config.yaml
model: "masked image model"
dataset: "regions of photos with short descriptions (Visual Genome)"
train_examples: 50862
image_size: 32
crop_scale_min: 0.7
horizontal_flip: true
translate: 0.12
color_jitter: 0.1
method: "mae"
mask_ratio: 0.6
loss: "mse"
encoder_arch: "vit"
encoder_norm: "layernorm_no_bias"
encoder_norm_position: "pre"
encoder_activation: "squared_relu"
encoder_head_dim: 64
encoder_fused_qkv: false
encoder_bias: "all"
encoder_qk_norm: false
encoder_layer_scale_init: 0.1
encoder_parallel_block: false
encoder_moe: "expert_choice"
encoder_num_experts: 4
encoder_moe_every: 1
encoder_expert_mlp_ratio: 0.5
encoder_experts_per_token: 2
encoder_shared_expert: false
encoder_patch_size: [4, 4]
encoder_layers: 14
encoder_width: 320
encoder_positions: "learned"
decoder_width: 192
norm_pix_loss: true
decoder_layers: 4
residual_init: "zero_last"
optimizer: "adam_atan2"
learning_rate: 0.0018
beta1: 0.85
beta2: 0.99
max_steps: 14800
batch_size: 384
epochs: 111.7
lr_schedule: "linear"
final_lr_fraction: 0
warmup_steps: 740
weight_decay: 0.09
Rows from block 8 of the encoder, named by matrix and row number. Rows with one number belong to one attention dimension. Each number is 128 + 32 x the weight over its row's rms, rounded and kept within 0 to 255. All counts start at 0. Numbers have three digits each. After the name is the row's rms in percent of the matrix's.
# q: attention query (encoder.blocks.8.attn.q.weight, 320x320), inputs 0-106
# k: attention key (encoder.blocks.8.attn.k.weight, 320x320), inputs 0-106
q.84 106:104085127104139088165132115101094142136156179137131120148084143112144119116139084147112171108141122157130114099103190123105140147065167121150147057123139126138131126074100141129113101148148141150125204151083163102079151161115168122115137167099118148104133098181123164112094183149127096131148111095173071143138110096170172
k.84 112:083076168093110121193110083116082107100122154099140141124144110125111171138127118150145123115064127141112098100147177145070108111111118187128152121114094130130112130165138169141151137175152118127057132142078134120148144186094224106122165129153120110090088098123103142084132097113117140157105112157147188102117113127160172
q.85 090:100110117177161125102074112028119094137084117100147133096090168106162100082114110105117172145156102116165170142100141084077142123128153159134179170077081098110060140096094124127110103081098089178103105049128127136100129098168061132129108056168029079096092090084152163137090111084136125134140134134048127115123101082096138
k.85 090:158122178150168145157117142089099069107135099148135108070161192115143098084122198133121123132139114132163164127127094085087151112193126133119214133082115148156019084136108137154150124036093141176105134088123100167126123145185114109180119068142138087111119106083087127152117115097120126151120091148092167149125130095116126
q.86 078:153121149135135129148110109118119118101159125149132084106094154129107153088180098142108131164079117139078144149173183121143131167141136160129164171179085171166150102129134163117120142154178116095111113124094151163114164166181150148149152117140106192097092138101123136084109108125191159125170106100189145088098137120178204
k.86 077:074114082172103117128129122106121137144118150134128077116065142097139139219147073164127136138099126110116120162152172126140157169092161131151067102190139109125176171057126147114108125168130111112076135130072151074119096140148123157129148194134072133140088141150161147121089155130100144137100147108151084157115115118208184
q.87 103:097086122093145119200127087086104158107173133173137108132141151149145131036131112146161144138090166152112132111142152104106155126106184140140124165144091101174134165116118117108069134091140111117114148141110126132058184166172183124130152148186093170092084067151149153128068121157153146148162114092119089119089068057167192
k.87 105:117093100109123116213149085084106152134152166114111110110135151133170115159131100151191156134092157115110103125148108102108182117116165117166100118099121115187108163100149114102098158099133092127084135133113064127109096164160189167166171137132103105123096128153129165125079109140100099138062128130105126187083097055186170
q.88 066:199122124103172144134171169142112127090170127124157127135109125186132139136172092118118130109162113117085126162137158147123154153162152116053132161174115127159168103155175129181133125190161123092126115126141161110105169147106152180104092136089148160128132162128149153081093186126143163143114155135166113107175166143191176
k.88 076:127123080109092109070128146159127159118108146115136112164085088100150161160153056141105136121161113141113096119137150175144146159099165120094091107176117099103174165108149146149074144202147147073096163166093141064117145112094123154105135173110112147143121139182148125112131135126084156109123170094175070100196129165164134
q.89 074:106096129120108132143094107085106108167115173118108111109067154090120106107078129106137188125143132162129126101076154092089147113075139127144166070086122108128088124089064131091110071110117076198078160073143106075140112120154085091112128123158061099143084095160118160137086142120115092111130093129090098153093092071120124
k.89 084:144137192117149149182113120097097083109147093136133133080183168147109137062101207129144111115117159132137115132130106112076133105162099160118211153085077148169065101177121124131163136070094125166115131107116100174144130156122140094160104075134144105092128101074064147167129111119136116139123061149095200142102132116128140
q.90 081:150098157125144123181120113127103139099168136156154097119123162138128158069186097153118151149088125144087141146184165113134133167133164152127147139168101151168158108131139141136116155146164131101113144153080155157101181201173192146146155130113130200101101127118145133088096134139179160138175118085177134107125125105169196
k.90 083:081084082156103110117137116108111162130122159125137091134086131106155135197154059167132139141107131121101101147163163141135140150077151132129053092177144099124169184057130152119104139171151105085084131136083134079115123147134167176126150199117084136148086134165177144098085152122090129130099165108148079132128113109210166
q.91 110:144122110078084163113187129218104160164135105171126144141156099156109176152156191126145116097132167142113105151135064162163160118166088113111076079185149123158153155159110124118121135135093112124162095139184083140139084135093149125091125170091208148190160130171118134141172123160118097124107181104135108177155129118144075
k.91 113:127131120101081111090142156182136209179156123131106134203115140147105134112157097118136147121145197118087114173101063213165160133098117106127059089147158123135203153141171081116045118134130138121208078177201073147119130111090118124110097181082153146143181160151123113162164109151141084064148176080118081123133143148122095
q.92 107:126147150084098192148170064152119110128115102178155145078143156177135190081101146129119091135131140111081132161175103134138130118197062115124113130199093137142090165150074124130146179131164092119116126130165080203132134121148111097155108128160175172175134091188117119146124117169158149120084124098170137164131118124174153
k.92 106:119190122117096170118189129134147199186146156114145169101080129125117128137113077111123193123124162101101105175099116137128146143128160114175092065149134129137103170149146090130075120132115099119158114121163108158159146098145054116122098195096100172131171127161127096117099105142130071059073146065134089161131130118144137
q.93 082:086123099125081154117167093137148151208093110153123153166143127132159138125094191122185100107143184134160137104124084141142146111148071112143084071103170078128100185144081083070121133067071086148136125130143077143143103093110115114118126152093169124181150112173128106176141117149105099108106164132086104185128080116093064
k.93 085:140123173092128142148144140143145138169161101145118176139170147166121106057144174104176143129125183111125139126088074147122139088150131126135132121086149142154108120182175069103121109060104124158189082111190083189148148113111124130131107100114155128110172127092122083160144085115162088101149125119078175151097118101064103
q.94 085:151117116118127106107196157170144144154126135142149149189121121185161139144179128136145125079142167121131122107142137180145130146144122098120079100167182130153182087177155137155133129166139141111180141182131151145141120151080204171122109153028227189148190194158142114138161166149162126137098164133173115144194191157161111
k.94 089:090099105107099093084142116163146156146097142099113146201079072131129145143183084144119144106139111147107133123103164202160123130063149131118080095174150104082192133136153128163091121198150165081137138145127152089138155123079151171063146166101133146146131143184183108075169123130134141101162187083158108091146124149115110
q.95 102:106193121157159050128105136147171114054144123087131109120128099093113113158057148127094148124167074115180117077116080128144081093124146176125147166082139156084123132091159141147141120109157226168152148140152173108156146065144077104156135076177128074070139140115073156146163129140192130097082100123100143124103116174066163
k.95 104:099178098120178139177186131150138089090131109105149128117139095155108138163057138079153105110139103133190143110168101058102082076137108133114171209093119126135128062098108144153177138158187169180131142099137162118114098123153093093101083077185139121123143132068086115091149153189216145182102066144100138153134153138079167
q.96 074:075147105124132129123090090059137113127100123107138169096142116098126089114056140110122145139166115120186127106103101100098103087137131154152159181071108105108075161103100107124109109057121115170107133085143102110114106068175055100153125103206043034114096063088112148161112078106110119118109123155066131142072076081090114
k.96 085:164154161129164155167132129116121099121137103133122136068173177138112114091086198103149117134140111111171157117131088071090130096194132123152197165073116160158037099137102113131162124036095124190154132098142097178111125135172118104175119057156144094114139113078071134151126119125144103136104073166074170167115138097082128
q.97 084:168166143120131162139067148145131094127141155089070095130120133103102116169054141129142166167123102127126130131068117091116161080096118128088137114095100099099125147119126121133125099166103139138079121077197098050173087094113042095081108124167095078132114133125109145104104153108070137132112078179081155129078146144071131
k.97 087:178187149127147174142104145133133110074150099162138108105182134147104142092100192104113093124145153129151113110130086098113113151179065123075216180093076138175103102174095113105174150102089130143117135130138135155163139099131085064186093098145155115132110118063041136171110164130145115142126074156110156118141146158129128
q.98 105:102127118160133079126041146141123119085128133109114107114140118031098110156133127127085117152079097121147102110145111089113059140054157153182151129118130157101139102077149157119136154123132204096133141152064157112115121140145134099129166117142086104075097096065096106127157083126093137125183096100131150098095129155092134
k.98 104:150111102179146144161078124117120082093135145148135088101153169142110127191092145133120114151082102134131122119174122058140092112161079140155121152103164165110138103076068187082217138132134124152128100114117154136097094157162181112147156120182135106122090135114104172114125137122140111192115112198118121133077131131130155
q.99 108:113136124194137109073048127103147109160088090098104109121118120090132117147144126120147150152083115099180174170140076130123115133116114176135142165106083105115131121116168134117101137090076135142157054092102108166130081121141095121113124083148085085090129115031139139125150092102110161122156139126053176100108107159063087
k.99 104:142116135180168123137084168129132090122135082172135075121114188157136088131140165122119134136148135153165174129124087086162179123184088112118153125128183152152099089072086130097140121068125151189158102080175119144102105127198107099187103106155156118160129149065128136165124137106167135152133132130088108163095118101089114
q.100 082:100133113140101098133177126167182158123109142143123147144170109125139115152151139149134058139093180128149099106194116167183082121109132110196096142163202149158188128152130126131135183095139174089176161220080152151133129120103185129159175148116178142125133164125135101163200090178135145119151143117178136140150137143130101
k.100 085:103109077128110114106151085136159163191097184100097152167085067134126117184137087148143124138104108127114134123142173125184096106067158118191043131142189121088201142105139132109130121168175115101146118135126152106106089127103155174067150160146114158140125152183208115086153116141157124136140173119144094135097112127101123
q.101 093:144159133091077169124150092165133103122140125145111087108089133130097179122131135129109127163098136136090101151174123180154122129182089137149140122186102179147151148124093134113117135139186116121150137104148097178148113108143095101140124137150182167179139141160089147120154099175193158100125126080212160153120097177159149
k.101 093:073176124136084154111158152140130160175136133131126131148052098103073149194102081145138147133111153112113119167144146165156127123106143159158074078185148144102168159124140103125093119183151129133144111127120159087144115124116060096115085222112099166127154145130117088138117121150178140106108137082133076161106132126154177
q.102 069:078086122138109141104143095092122121204064151129130137152122157099154116126098144108146137111157143139160173117102135101098168149080091109164115062092170073106093158126056103096131119099053075175085127092110084108129088127123121131113147137101127130164118120172149124162093131099061101123133156145078091178140136104096055
k.102 077:146121190117149128144124126103132108140141104147124178096172155154138112051155219135127117136111148123136145107103117135096117118154110131122182142078103166158060111205140115126162112051073119162146096109149084196148139132128153136143124078141150119112125102098123109155130092085128101121166118154122204118114125104097089
q.103 090:146132150051130178190164122130086158137160170145087128144126128186110135101069134143167150118139149170116092122064132120140193080101161100106089111153132084179143177123106122142097082143115095137093148124182076063104104149118140105094104197180116111138104106195169169111064159155103136172091114173106068170088129089151146
k.103 088:138147155076132139166135103140108183104177152105102154118150113148115157082110112142156111122125152119105100137132117168115135147120118117123167160087053119185115155194135115122108148133119083098093155169130075140150133124104140092154133121113136133129104124102090152177110109163107095095094084133134153132124117106162128
q.104 073:098137099152105103082198133213152158169099136117144178165161098121136143181119165109149062097138158114139104123156094194158081116153111096154085082126220147116137106142144121116152147101104177111172158170109104160157113108070142147137163157079216119161183161155115078171212127165118092086110162098143126173174149159091057
k.104 074:110136114103109118103160132165161143167128137122109169189114077157116136127122109110129117101138136130130150142111131158161094093083133129141062117144190142066198108128165117111129123164164152099190105155187143120130127118088127160071095137110146167128179147179188073093191106142166138108157165105136121119121131149093099
q.105 080:138157134141138140136190136166185145088123105138169141142192117168156159155138111136129046129134132081124144134170132162159102127200113129121093179161153130127162135181182114133170199139147172071163112192127156166138157118110158162164124120083182165131160182136141076136145127155160193149103151153152169136180177181136148
k.105 087:115138057123106118079163142157183163163110185115119150170083078114166131186137064121114127135127098132119123117135170141170096130083179095139047125158173121095176145106158134128109128178150136071133130134123157099120131080113100173078142155132109160145136153194203097083122132133132133110131179091170084093162116142125123
q.106 111:101090143092078136112184099176093157198141129167107135159089128159124161117178158144163160105134181191115113118134127181171195127138098113120103054165155116167174164131074137099102094122127098169159155131145101149128101145102172134099144189098210172185153137192123165143169148155176089104131182099155072164147098100170104
k.106 109:065085169089080095114141114165103184187142106116103133186089121148091144107166103130166157103123201113083125169105112227126160129060115138138090081160127106161187142155201079136062108132161123154156090154141090123155132161065161128083093192085124148126176142124124120153166114150168140075152174097099117151116132126147132
q.107 078:091141136171103120128097125152177128142093145112072108159162125043131125159076177131141077164086139131154126099116101111149094101077094116164112066078179117086146143129125120080135145104097170113105164139108097086181116090107085107127147115129122103126117140143110069153165106129078115114147080149115164145078140183052104
k.107 080:156175141125146174171116117104173084121147134159116153111192095163102101109101196102155086149086149118140126102128131087155044108141078148126149175077135152125135085189109122078224122107091111125170111108146177159168129096105107124138110086183156117107105119101121108141132131120172093176170075188115186130073138149092130
q.108 084:133127116110113142107124118104098104158112128109109122136088141117116114118080151081149176104169132143123123125057120094087175099112121116105149073083110094110073134110085117110109069112093057173079124042157079082130096109116066102087097122152100097160112099168103153132096157097104081095091130138079088144114098095116088
k.108 090:164146195114149149159111143118104098090158068136150134108175173146097138041115201108125116115152162121129131131105082133083154117192091146103207136096074142154061106179119115141139124075083139167132121122153096175147151137120110092168100083117155107096137097075053128175149108120131107130138086139100178139121154122117118
q.109 099:132144163126143150151148116079149101101111159116132146148163160152131110116093057127119064141139117100153142145125204098110126129141126080131107145118130112129136103155134123142150155145131103067063147128102102092128127129128117165140111154092106115116103137159162082085058122084048180159133109194154160143115190123126130
k.109 098:154152131116101177090162114116172129112109150120115162097164095120117137111134152146100071147109074115127124099123201115126072164149150125121111152126077129084101147181094159127183136136060091021084139131111198124130155088113120169146166096140108135163088126181181107104093122076088104124131130158184176074120127139135096
q.110 084:155139121089118119161170130180142152069168156138149115133176114116103126147126122142089061131122126128087070113159152147126109130118164102160107136138178172142166117121155122151139187155183180070132188202090169110110157145129183107140154180122160147130139140153110092120124102181121129137139097107206126142141145142155150
k.110 086:127127078107100118123148098127139162143108184113111156147108064110137162194113070143128111133091095129106100111160186144160079124079159136154043139143131132086177175111126147115136141205156105060114157167108152080107118118103146158095159167122106152134113131194176122089134120150122130121119152137181113105130113146164144
q.111 096:073077110139112130114134089107133159169111127147127131149150151084157101113146138135159082131100188137136141101162138118125142141093141109135122089065194083124138165143103078058129174047079083108106153147083113122106147126140161143130172124096124147138087108143138077175091091109079137124180163112109115145124096111088102
k.111 098:152090118129132142143127123090149132174134164166092168109181140127165102098141170136196096150093153105100132107124114115137118092132153143119088145072158139156116154155166108065161117037100086131144087131108077185119135116113171180146129086130132122099120127146188115146107109077103093149153158188094191151101112085105122
q.112 091:148167191092128142199094122148125136102182135151067104113123130159122153107108122149176187171085143171107100143103117130169151078107153160103129183181073125179172139128149149155085110158183164134146122122171106112155135134134129082135124169227112131087113144112140196086124150162186170152112067174124142097071128132143185
k.112 093:112152115127150145166127108146114177109157143123124062139078116147108149167109085123153149114139153135119099144144111111160147162086113105151141151148100082199194129102095094127103155181164129135098177133144132096141091127134102090156119165137114155169092152097087191164097173198147138125069096106108064170116114111166171
q.113 102:099135123183126114098052124105134075128082102105121101099134152082121137132134117104094114168091091081156174157163116090095097141129090159175163146120074134092079117100127140103139167104115134108104086095083118186113104122168084113133134081135085120095107103070107098126141076096103139116162122102121189100110121144082126
k.113 099:144131136193149155134104165096139076121120099177155088071143204136121090149112183128097133168110113123155160139132125062132136129200096125144149110128163172130067110088072159106178114076076125170135079075137144168113118121206101120175124116157127121131110117096125128121103124075141109157128120143113137163088131111116129
q.114 084:119146090093150104159186139193153211077169098137145170144171088159138133108134186135155121098119166155134093093138057179176132098170175134103085188158166125156162151149171138140093112099144169110187094178176149134115161120116177139140122120171177143107148133128127162153161120179198133116093148084102092144129115113140142
k.114 086:114133060100126101151181121155129166139128154088094124191109091146139120177122046113191153106152155139123129155141070156159166088076159107145054134119171102120217121071187092141050156165186173130156132152169099095086097138119145173083111131134138124130156162161150132115157134198148122117095143098098076163128120106114149
q.115 104:106118143113107106097147126169117156196150108133093141167095092160151125164174146143193177108135181142145096129096105204155151122132089133086076058132148090158183142129146107136125091154098117161183135141161098122151095137048155127082106194074197113157194171120141141107161171140102131132116170155108108140163116145125075
k.115 101:108102170080088104107089150192121176161140073127126120204094116150111155079169094116149146116151165139103140107102110223154159145084080132090114080154154101140194121151145084124083122140177163132148122149181118125164150128077157098116109144067165151142162166122127123161156137130161177082158175126103081094148122144110112
q.116 113:122078073163157096092160159100104142150104121135210190116118101160134126127188136121085145062169112112153143101118125114110130181139135135149157143145145152120064105129107166156130091106085112165173104134112180169094116150141164180138136104092111134140139115135145166151156149114170046108110180087124064123181131059183103
k.116 110:123055171144133047104112124133087090116100114100117133170139189120141102084181138130090157126138097145144169153085108150067199117128151132148143118139139144098079098098171164196053104114119146192145100131133073136075121187137185165091173123121141096120179112150140149086187099111097136109148145093128147107143135106099082
q.117 109:150126122116129138186160144141160135084154173135165133152166138108155148115102104109090067130126117110090105096146183082114123130114137090144116069125158121093115106161128116097160184159131141054070167158120139068141167115119135146134136113051137177118109112197117072101070147135093132131131085133172131132134171128117172
k.117 101:172160099114098168133159120110172116115122183124120172126188096107139140139112143132144087142077122119090067101134164129113057122120149170098093146099109143088140137178148155102170147161070106049116114140087170131167161093068141173107150122165116112108067098178157098084115120118079077148148109153170177057130143162133145
q.118 110:118165161120108099094153132173144168165141112114096106146074109157138133179124137141178175118137150144140106145123083228176143109153109152116109077135131138144158155117159126133101089139142125184207130134162104159162125117077117095123126168127199110140211195137118159118178170171180133102095141129134129141156090195120094
k.118 105:080156125082118105139138137167135160156135091121122129186053076166113156129108079118148144096146171152144152134107149183156144107086104139126113091184160107126196128129144085133086121187217172155152149121182146093164111129119099071093073161090140180128165157115127107121155137170211198114139143081111081134145106135110150
q.119 070:155119132134156107138149161142103141098139124144158129121149131178139140136210088159106102123112115120117126151165153152139115174151163136137121171192125156174164098129178152184124151166143151083166123181089157165101140200106203167132125141086162170108152150116172116104135147137133172149138134113185127119168166134178142
k.119 081:099091087128097088089130123142124158146111162116127107157070105114142129188168052154090146135124091140106132129130178163158151163078147114145074078189151113090166168080121167148094136202146131069111141149112147083107129132140168165103181194120106138163114157201184128080118129121100147114114181096180065094138105134168114
q.120 105:115128144080111151154201093120135143144159111156123142155082136209144151087147120150181153109164167157102132124137149200174171107190117110088101125151128119176148170149100113131118074119191102173148153120168123150130151129105163158149101156147186167167138165188141154118135153149236147134086167120156083151143097119188158
k.120 101:057116134092100109121186102154112179160141125092123158156068087112130142135142066122164170105167166111122126160114143185110141127050187127128109085164117081133164139143209076173059123165196144120099150138107117086162138139088118141074089164088107154115164144125148104119131126171153175078107146079116108146154115118136151
q.121 093:162175154128129136120166144156191131105147114097122110176104126177141139145105104118160129137156135105094115154130141184144165106199102103053098107117106093133168132161170089128146119157170134106146137112164117091174167091071092149108083119100173130145158205152122103087104178120147182126101121169144156122163136214125156
k.121 094:119179109092099152103145156163174139133127115130127144160080048102145164141124093115138115116170137144138100102124169165140105140095140132073119105169128097115175120146169089127112127177158162059120164157119179084178170075091069124104079126103130158132125133149150075120128169142130171117140132108147103077187134166119146
q.122 084:115103124118135134139092111061074091140126148107114111103068157116129098103089111107127209102158100146129142123055157080078166118075147119113169083077101107113070117085092129132116061122112074185070150057149103078111119134131089110088109117164063102128121094151130184113070163100121091110097099132092077142115105067135131
k.122 087:148128195115150133177100127108080084091150083134153125084170161130104131048107185122128122119144149126137123125115108119067142126177088147108227139091060132150044101164120136149155130095105125173096144113123099163145142156138140081164105088128141095092124089073058137162123113112123123133116074151107183142123139115130125
q.123 077:155173102144163116140165180158191134049130139094188138136165113148147137169095101111087068105153084078127115119136117126129079120159144122136104136138170158094105097152176132164164149159156196081159151177124169127153156090099121147158110087092165140091165177157115103136140156148158140126075112117153136130199184184116133
k.123 083:147166071107140123116175125147164125116102168103119159149116047138142142174102086129100102112136075159157125104134174133141073110106162126128112127140153134058156115119122159167141136210168150082126146131139183091126129099109107146079137118165139145135128129170176084069149133147142133135130127101169121089163124165110131
q.124 108:109116127130097103122100116202131145134162126139075077144109118060099140152162156150135140152050162157117108129191093169162110131088132153151128088139140141149211149107150142093100159122151182115183139176099158137123130156131175095120170156120166152112139133105081137112169103172162146116188131075157141115102103178107147
k.124 104:079111088140102110152104137146123164159133151140122084181083103154117144218128081132189133125084172138103105146154131142189128106089107146143048112162188116123231148065126120067142142180204140137152100134124124086119090143119158120111096188150124138136108172118137137136131149146184141159133155138114083163087114134151184
q.125 077:150151130094163146174151149128122129040169142147169148084174119182109131107140076143074088129139101117117115136152148110126099132161175120144137228193099181148135112124159152187131159150189165077109128182112161129099165163168167135160135127166104148098093128123142108111116101144171139150106101108189138098124164111193195
k.125 083:129119067132119125106164097123123160130104189106119117122101098102145129190115062146097141141119071132116123141147163118137120140084162114166075121150133114085150165075118163152101144187148111083094164159101141080096115134144140157095179175123099145143107140186174148089108132149094128118084147105173083116144122124174135
q.126 083:152139162109167144156102125082121108073162120140162115088136141165129136080142071129105136150121104118110153160158161110106119137170165155094169226166069136141113129121137134167130146142177135103103109115127148147093172139194127148160119102175081154085081092096148149094076117107184185153125119124140156095115119104168210
k.126 082:109130063158129128106159139112108144111115168121139073095102160078166137197119074143105152133134093126127113146158130080100171152130177107139120109154112090138111165050123153148094142145135116112077158130080122096096112128182107144136142168129080129155116138152140154110068152141093136120063134107141071158174140102192165
q.127 099:073087135108082140162154081131090148160123173153087120129104168102098136087125136170143122140098145190120126102130175108141151124055150113188128098152156149152135160090053145092115108099138114168092180159079125120087116173155192104130181187177127144144090093189127129151132095156141089123165116086176082158082107078170142
k.127 101:085086170119123127191135051091084129150142166127126150082145126135092113121136129155161129139068152097107126157132159113120097122100115157184122135101107140145117164166146141109175133111122059137086115133091112142132096183116212135129165158137108112099098099123127156142115081131117116128118120150127181168047104090181147
q.128 099:129082127112164172136142072057110114138109097183167144111152156148167079006112087129143121134171102132144181084066155120104123113141138109092134127138095103119052129111098127151087088092113047146080112100155110087142097122117120112097089149174108163138120087170157140174083167137072128113063118136117102132124154102131165
k.128 098:138107166163144128152224144116146162093132179116176185101143163149137084086135099090134091121169084124101134094084173113147142104164148070083130136124165175126040093158131121135165090136146111126075116095106088152101151103165140153080084147106102144112104148168164083094043156100119135082066174146134125133136108097138182
q.129 107:075157140134088122143126136150139113164125130136109144138044168129139191154131164100154158153080194126078110146121124149127196106142073147163116114122118087139170168139110080055117142136141133138176115103101102204136165139155116124130154126113121101132118167087085137060151070122225136100153119110105144132099064123128107
k.129 103:085156148122062145137067113152148112196096111127065067184098147108121157149113146134176157165087160143137162136187112130141107128113083140149110114168135097180208208126124116077084170138131134146157121154080099121177106113116116109196113104133139141127113134115127167122133107138171164139144137124124150136103094177121094
q.130 106:152117098107118044091096121142125200122139134108115161074210092107088143195170160114102142112143132109148066135149051070157123143119151129166139145127163175147121107127156139157190113117076173111206086165153091222082154131132161174151172138111193125145134090108164119144181099153114077109165167147099141132139090146099089
k.130 102:164105107098161142105066060099120136167110077160134117126154077133159171145142144163091159085114128124152092136145081121136134158091127143158147136126070105166083158105111149155156124059034136154164118147157166159085122137097141123157188143177139114162155101134124121171188161157076118176114114081101094138183086098155099
q.131 102:104112163182187099092112128079142090149093091165121140102099161116177098074094125117155128143156106141151200148101089125139138121130117118084150083092102110117086100123154152131081072108106083169121087075147076103163118091112069105099123107138101122128114103069155115148116163093104122077071116127080123106123122115075152
k.131 098:157136163186134157145178129134187157129094159112162159121134167105149113112132110086161100134137077132157177074137163111147129134167130127108097102151168159143090122170130123127128070105125134148120067081156095122168119071155112131110062103072075136081100138109190111104054156091164167108059207134099096169147118113051152
q.132 099:104175096141153122126117130120132164144133151156095152110118107144121135187096150083175104146151163148114085165158058102179171093155123089154118136098139123140135107117164087088110083075080123163169105080177019205102127101135076104121125116144143109164111120057151136124171122149199080079118119139068111144091059131089092
k.132 097:144183093123107160143088086137171173153150104106122091192137121140104149145088129104163168139110136119143113172172111120136147127129125103133112136150139117173122211111107109118149126073100134167152061102163094167122077088147092098138128177144130140132139143126135141148103126107150159120084170096091119142111041137101102
q.133 087:189141143116130104126136125164169151154186116128154175175158141127136158145156111156139139112164143127119162129111167191156091143139137174123102145181129123151174150161115138148149148141142153136150172145085199156154096129080181186143073168109178148073174166180150134177158165172127193162155152154155132116182124160179128
k.133 093:124133135081116118109067116090132094115104091113099144148098104157135107143156157176146153103132177093145068174097130172151134115107129138120105097107090057121170104158134092166142165130124127098111174114139171118152149147075114175136141137197155097170164081162102099106206142153066095165182097117118113109137160133161053
q.134 113:122115170175165066106135160122153089139125140093098124089052129116149123153149103166073144111137109103126153158149148109123115137129129091168183131107131175124090115125138181137173119152176147126106138128066152153132144114180110139160147083142106143051118174100111085131141101094154155093142125063143144095134150130096152
k.134 111:110093124162153136100123111103100069149081143111144122124104103101128120101124104138109092151115086149182200148139138083087084158133127144187159143159084086130194137126155163176077135124132169160130092144129142096154053153136126115176141069131100116081175129044137170116132089109181156152113135112140141134104142170065157
q.135 108:097112132162118068053128136135108124197127073158120158132100196106116138150183158105160168148192166103134160205147089156160129150162077141104114105146127120163171116130110101116118083102093124133182054138091087184134100130087133185125130142081169106143151127071128087177174124106148121061149218143108107155134053121141113
k.135 109:165131149152085141101104082102146084166073060151071140175094146135180160168176164159173157125111166091202114142152119205156141162162096145121074076154098108169124166137113102108152097098078124145122089082137146127160103109096127179169106150130132091169106078152138077127174151090109139157155205095102095163163088101109088
q.136 085:037056154112114081087108147091070135126084112111108098072069137126101124105162144127077178121132111118154111163121103087107187136098095130140159095106120123144084123076116143132117106143125107142148043162148079146099134150153138120083214137099134119171127126080110127093135072070148089068097178113112115110118105066101121
k.136 089:138090161162126159115168138149116139178096138159129106118134153103155168115151111105099118125135099176140178050144124102108116177135105137156150144162139195178068153113103163110102085129107113176152104135101080117122118111141164118157093108065085138117070158109157154163082153130171168120075197110144128151192114113112159
q.137 096:142126141166113171099125125152138101095096162019097121108108104102098104146155099136090102135078114117124119154121152076119129134074173125165125124094157133091143144138138168124166170125136148091073116131067135103129125115142138095119165109168094128098079162109136116074120046072118131159152160077132149125096202169095135
k.137 093:097107083166152136109128117154098125126139167133162124063123112070105118120134088132084068146097105146094209110132141109115109152099114141205156121144128135097192112125103181151100120139151121111152128149128144113129083151171156076130167117068102155045118151067135203138111088139159108156142110132161105129109187164117142
q.138 091:173157160135147068181144170141178114128184143123130105143098114124155129191131091176106161115141122132127139129177161187140078136139155141138155158132164165125133102130150173157154147166212174125120215111096196150128124121155148156175107091113145131054146153149136122140139181144162201161147096100156153113154144126150154
k.138 093:116121106085153122124091115077104076122127105108115111130111099161121102138116145158151149114130146113174104183107116104110100115104147168129137128109077056132197109114161107165098175142164156116131156170154182095162118168102106140180143080177127123121201095096083145135189108148133121148151053138122131117101180160124115
q.139 103:132112129204142117091142143121131061167111050132162126172140165127138110111152145128166134146153114153180189122102141177144103149128103168047090102121098106126176100189110130131101125125108129154116124098111168057185078144059151145118106142083122081111154122110082110144149186110070157139125152181108099122132159144122164
k.139 102:156135157171114069093149161132165122125110107140074191117109163117154092168185145150173136120152123097141135107119145194189133149136129135081070064111167163068139046157127119148145087151137114110117130091129152092178172097090133185102102109116165091151122128120143062130162190089072101099171160159093110133148166133093092
q.140 090:095120171120130168121086030137159114127089104101127114148117129171151125057086114108115145110107130112077148056041139066108193071052115118136110093134136086109123160130102102086097145137089069162156123122148107094131133107117125066086127151191104147124137155161110174081123076143137125108086121136119127096106151159128119
k.140 092:121148164158099165149162143175153160160102176128156144124139144075119124085099112088140122141131094178057173053084166117135142091097109078148101109120210161108121140158124162106145121150115125131132137093106086141155117100112154090061095129099109151089078168144179166101090146173136135115099163108126115148129135137145125
q.141 099:137159129135180185152138084079168097108132140102136156124118099146132070113066061129133123145141124110110152120113130085126117099138178074147155178082165143095092132129166132150153134100132105137081157047142113135134132074171071103147110093209095131081107129108152165116091113129127155133093107096111141108083158145067152
k.141 099:103172089148172143169145126122134144092134168128212124098128089119105099073052086073143069133143100111119169169125179070130129077155143062152134164127142086117116158114147117137142115089172156147090112125152120143133076135183088068097103110127089162058172163112137153101059110146197127098042101148129107143061118138105192
q.142 105:132163117160117060072128161170142160126114129116122151120189086117085157201129203089107089104127113130162084146124037078162127140122115131124127106130134149140168091184167127122123110142063158153220113180189102133125149126091127148121149121085178092170167124089106114108196154153116072100158123198117126123143128202087097
k.142 103:164148156129127093068056097154159161154120088140104130152141120082126170172151159151086177110117103125142110111141095187156130174097133165119131113119119158093105128156114161151140071095042136160202110106163164156128134098073126097080170165137173096163171154108119128153207166142059119126157150092099129119179085136118058
q.143 108:154142105114103209145125159133108108133134159197110122165135191124167153088099153132208090173081183172111118141174163164116170114152130121084092116110100075130157154082123108064066107095143092075074135106094084070129121132119108088112108152133083146176065117137152140135079132123119093161156106146132163143121112079164115
k.143 104:114153115127084145164192145149137174054170128090104146142139177150103125128128117110158118158098171100083125150159114144134142090169121130091091100155193132115169151132114077049111164150168103083102121138118103141097166108180119158118099182078116130149078095160108081138046066060123143124178150166118146145069130118107145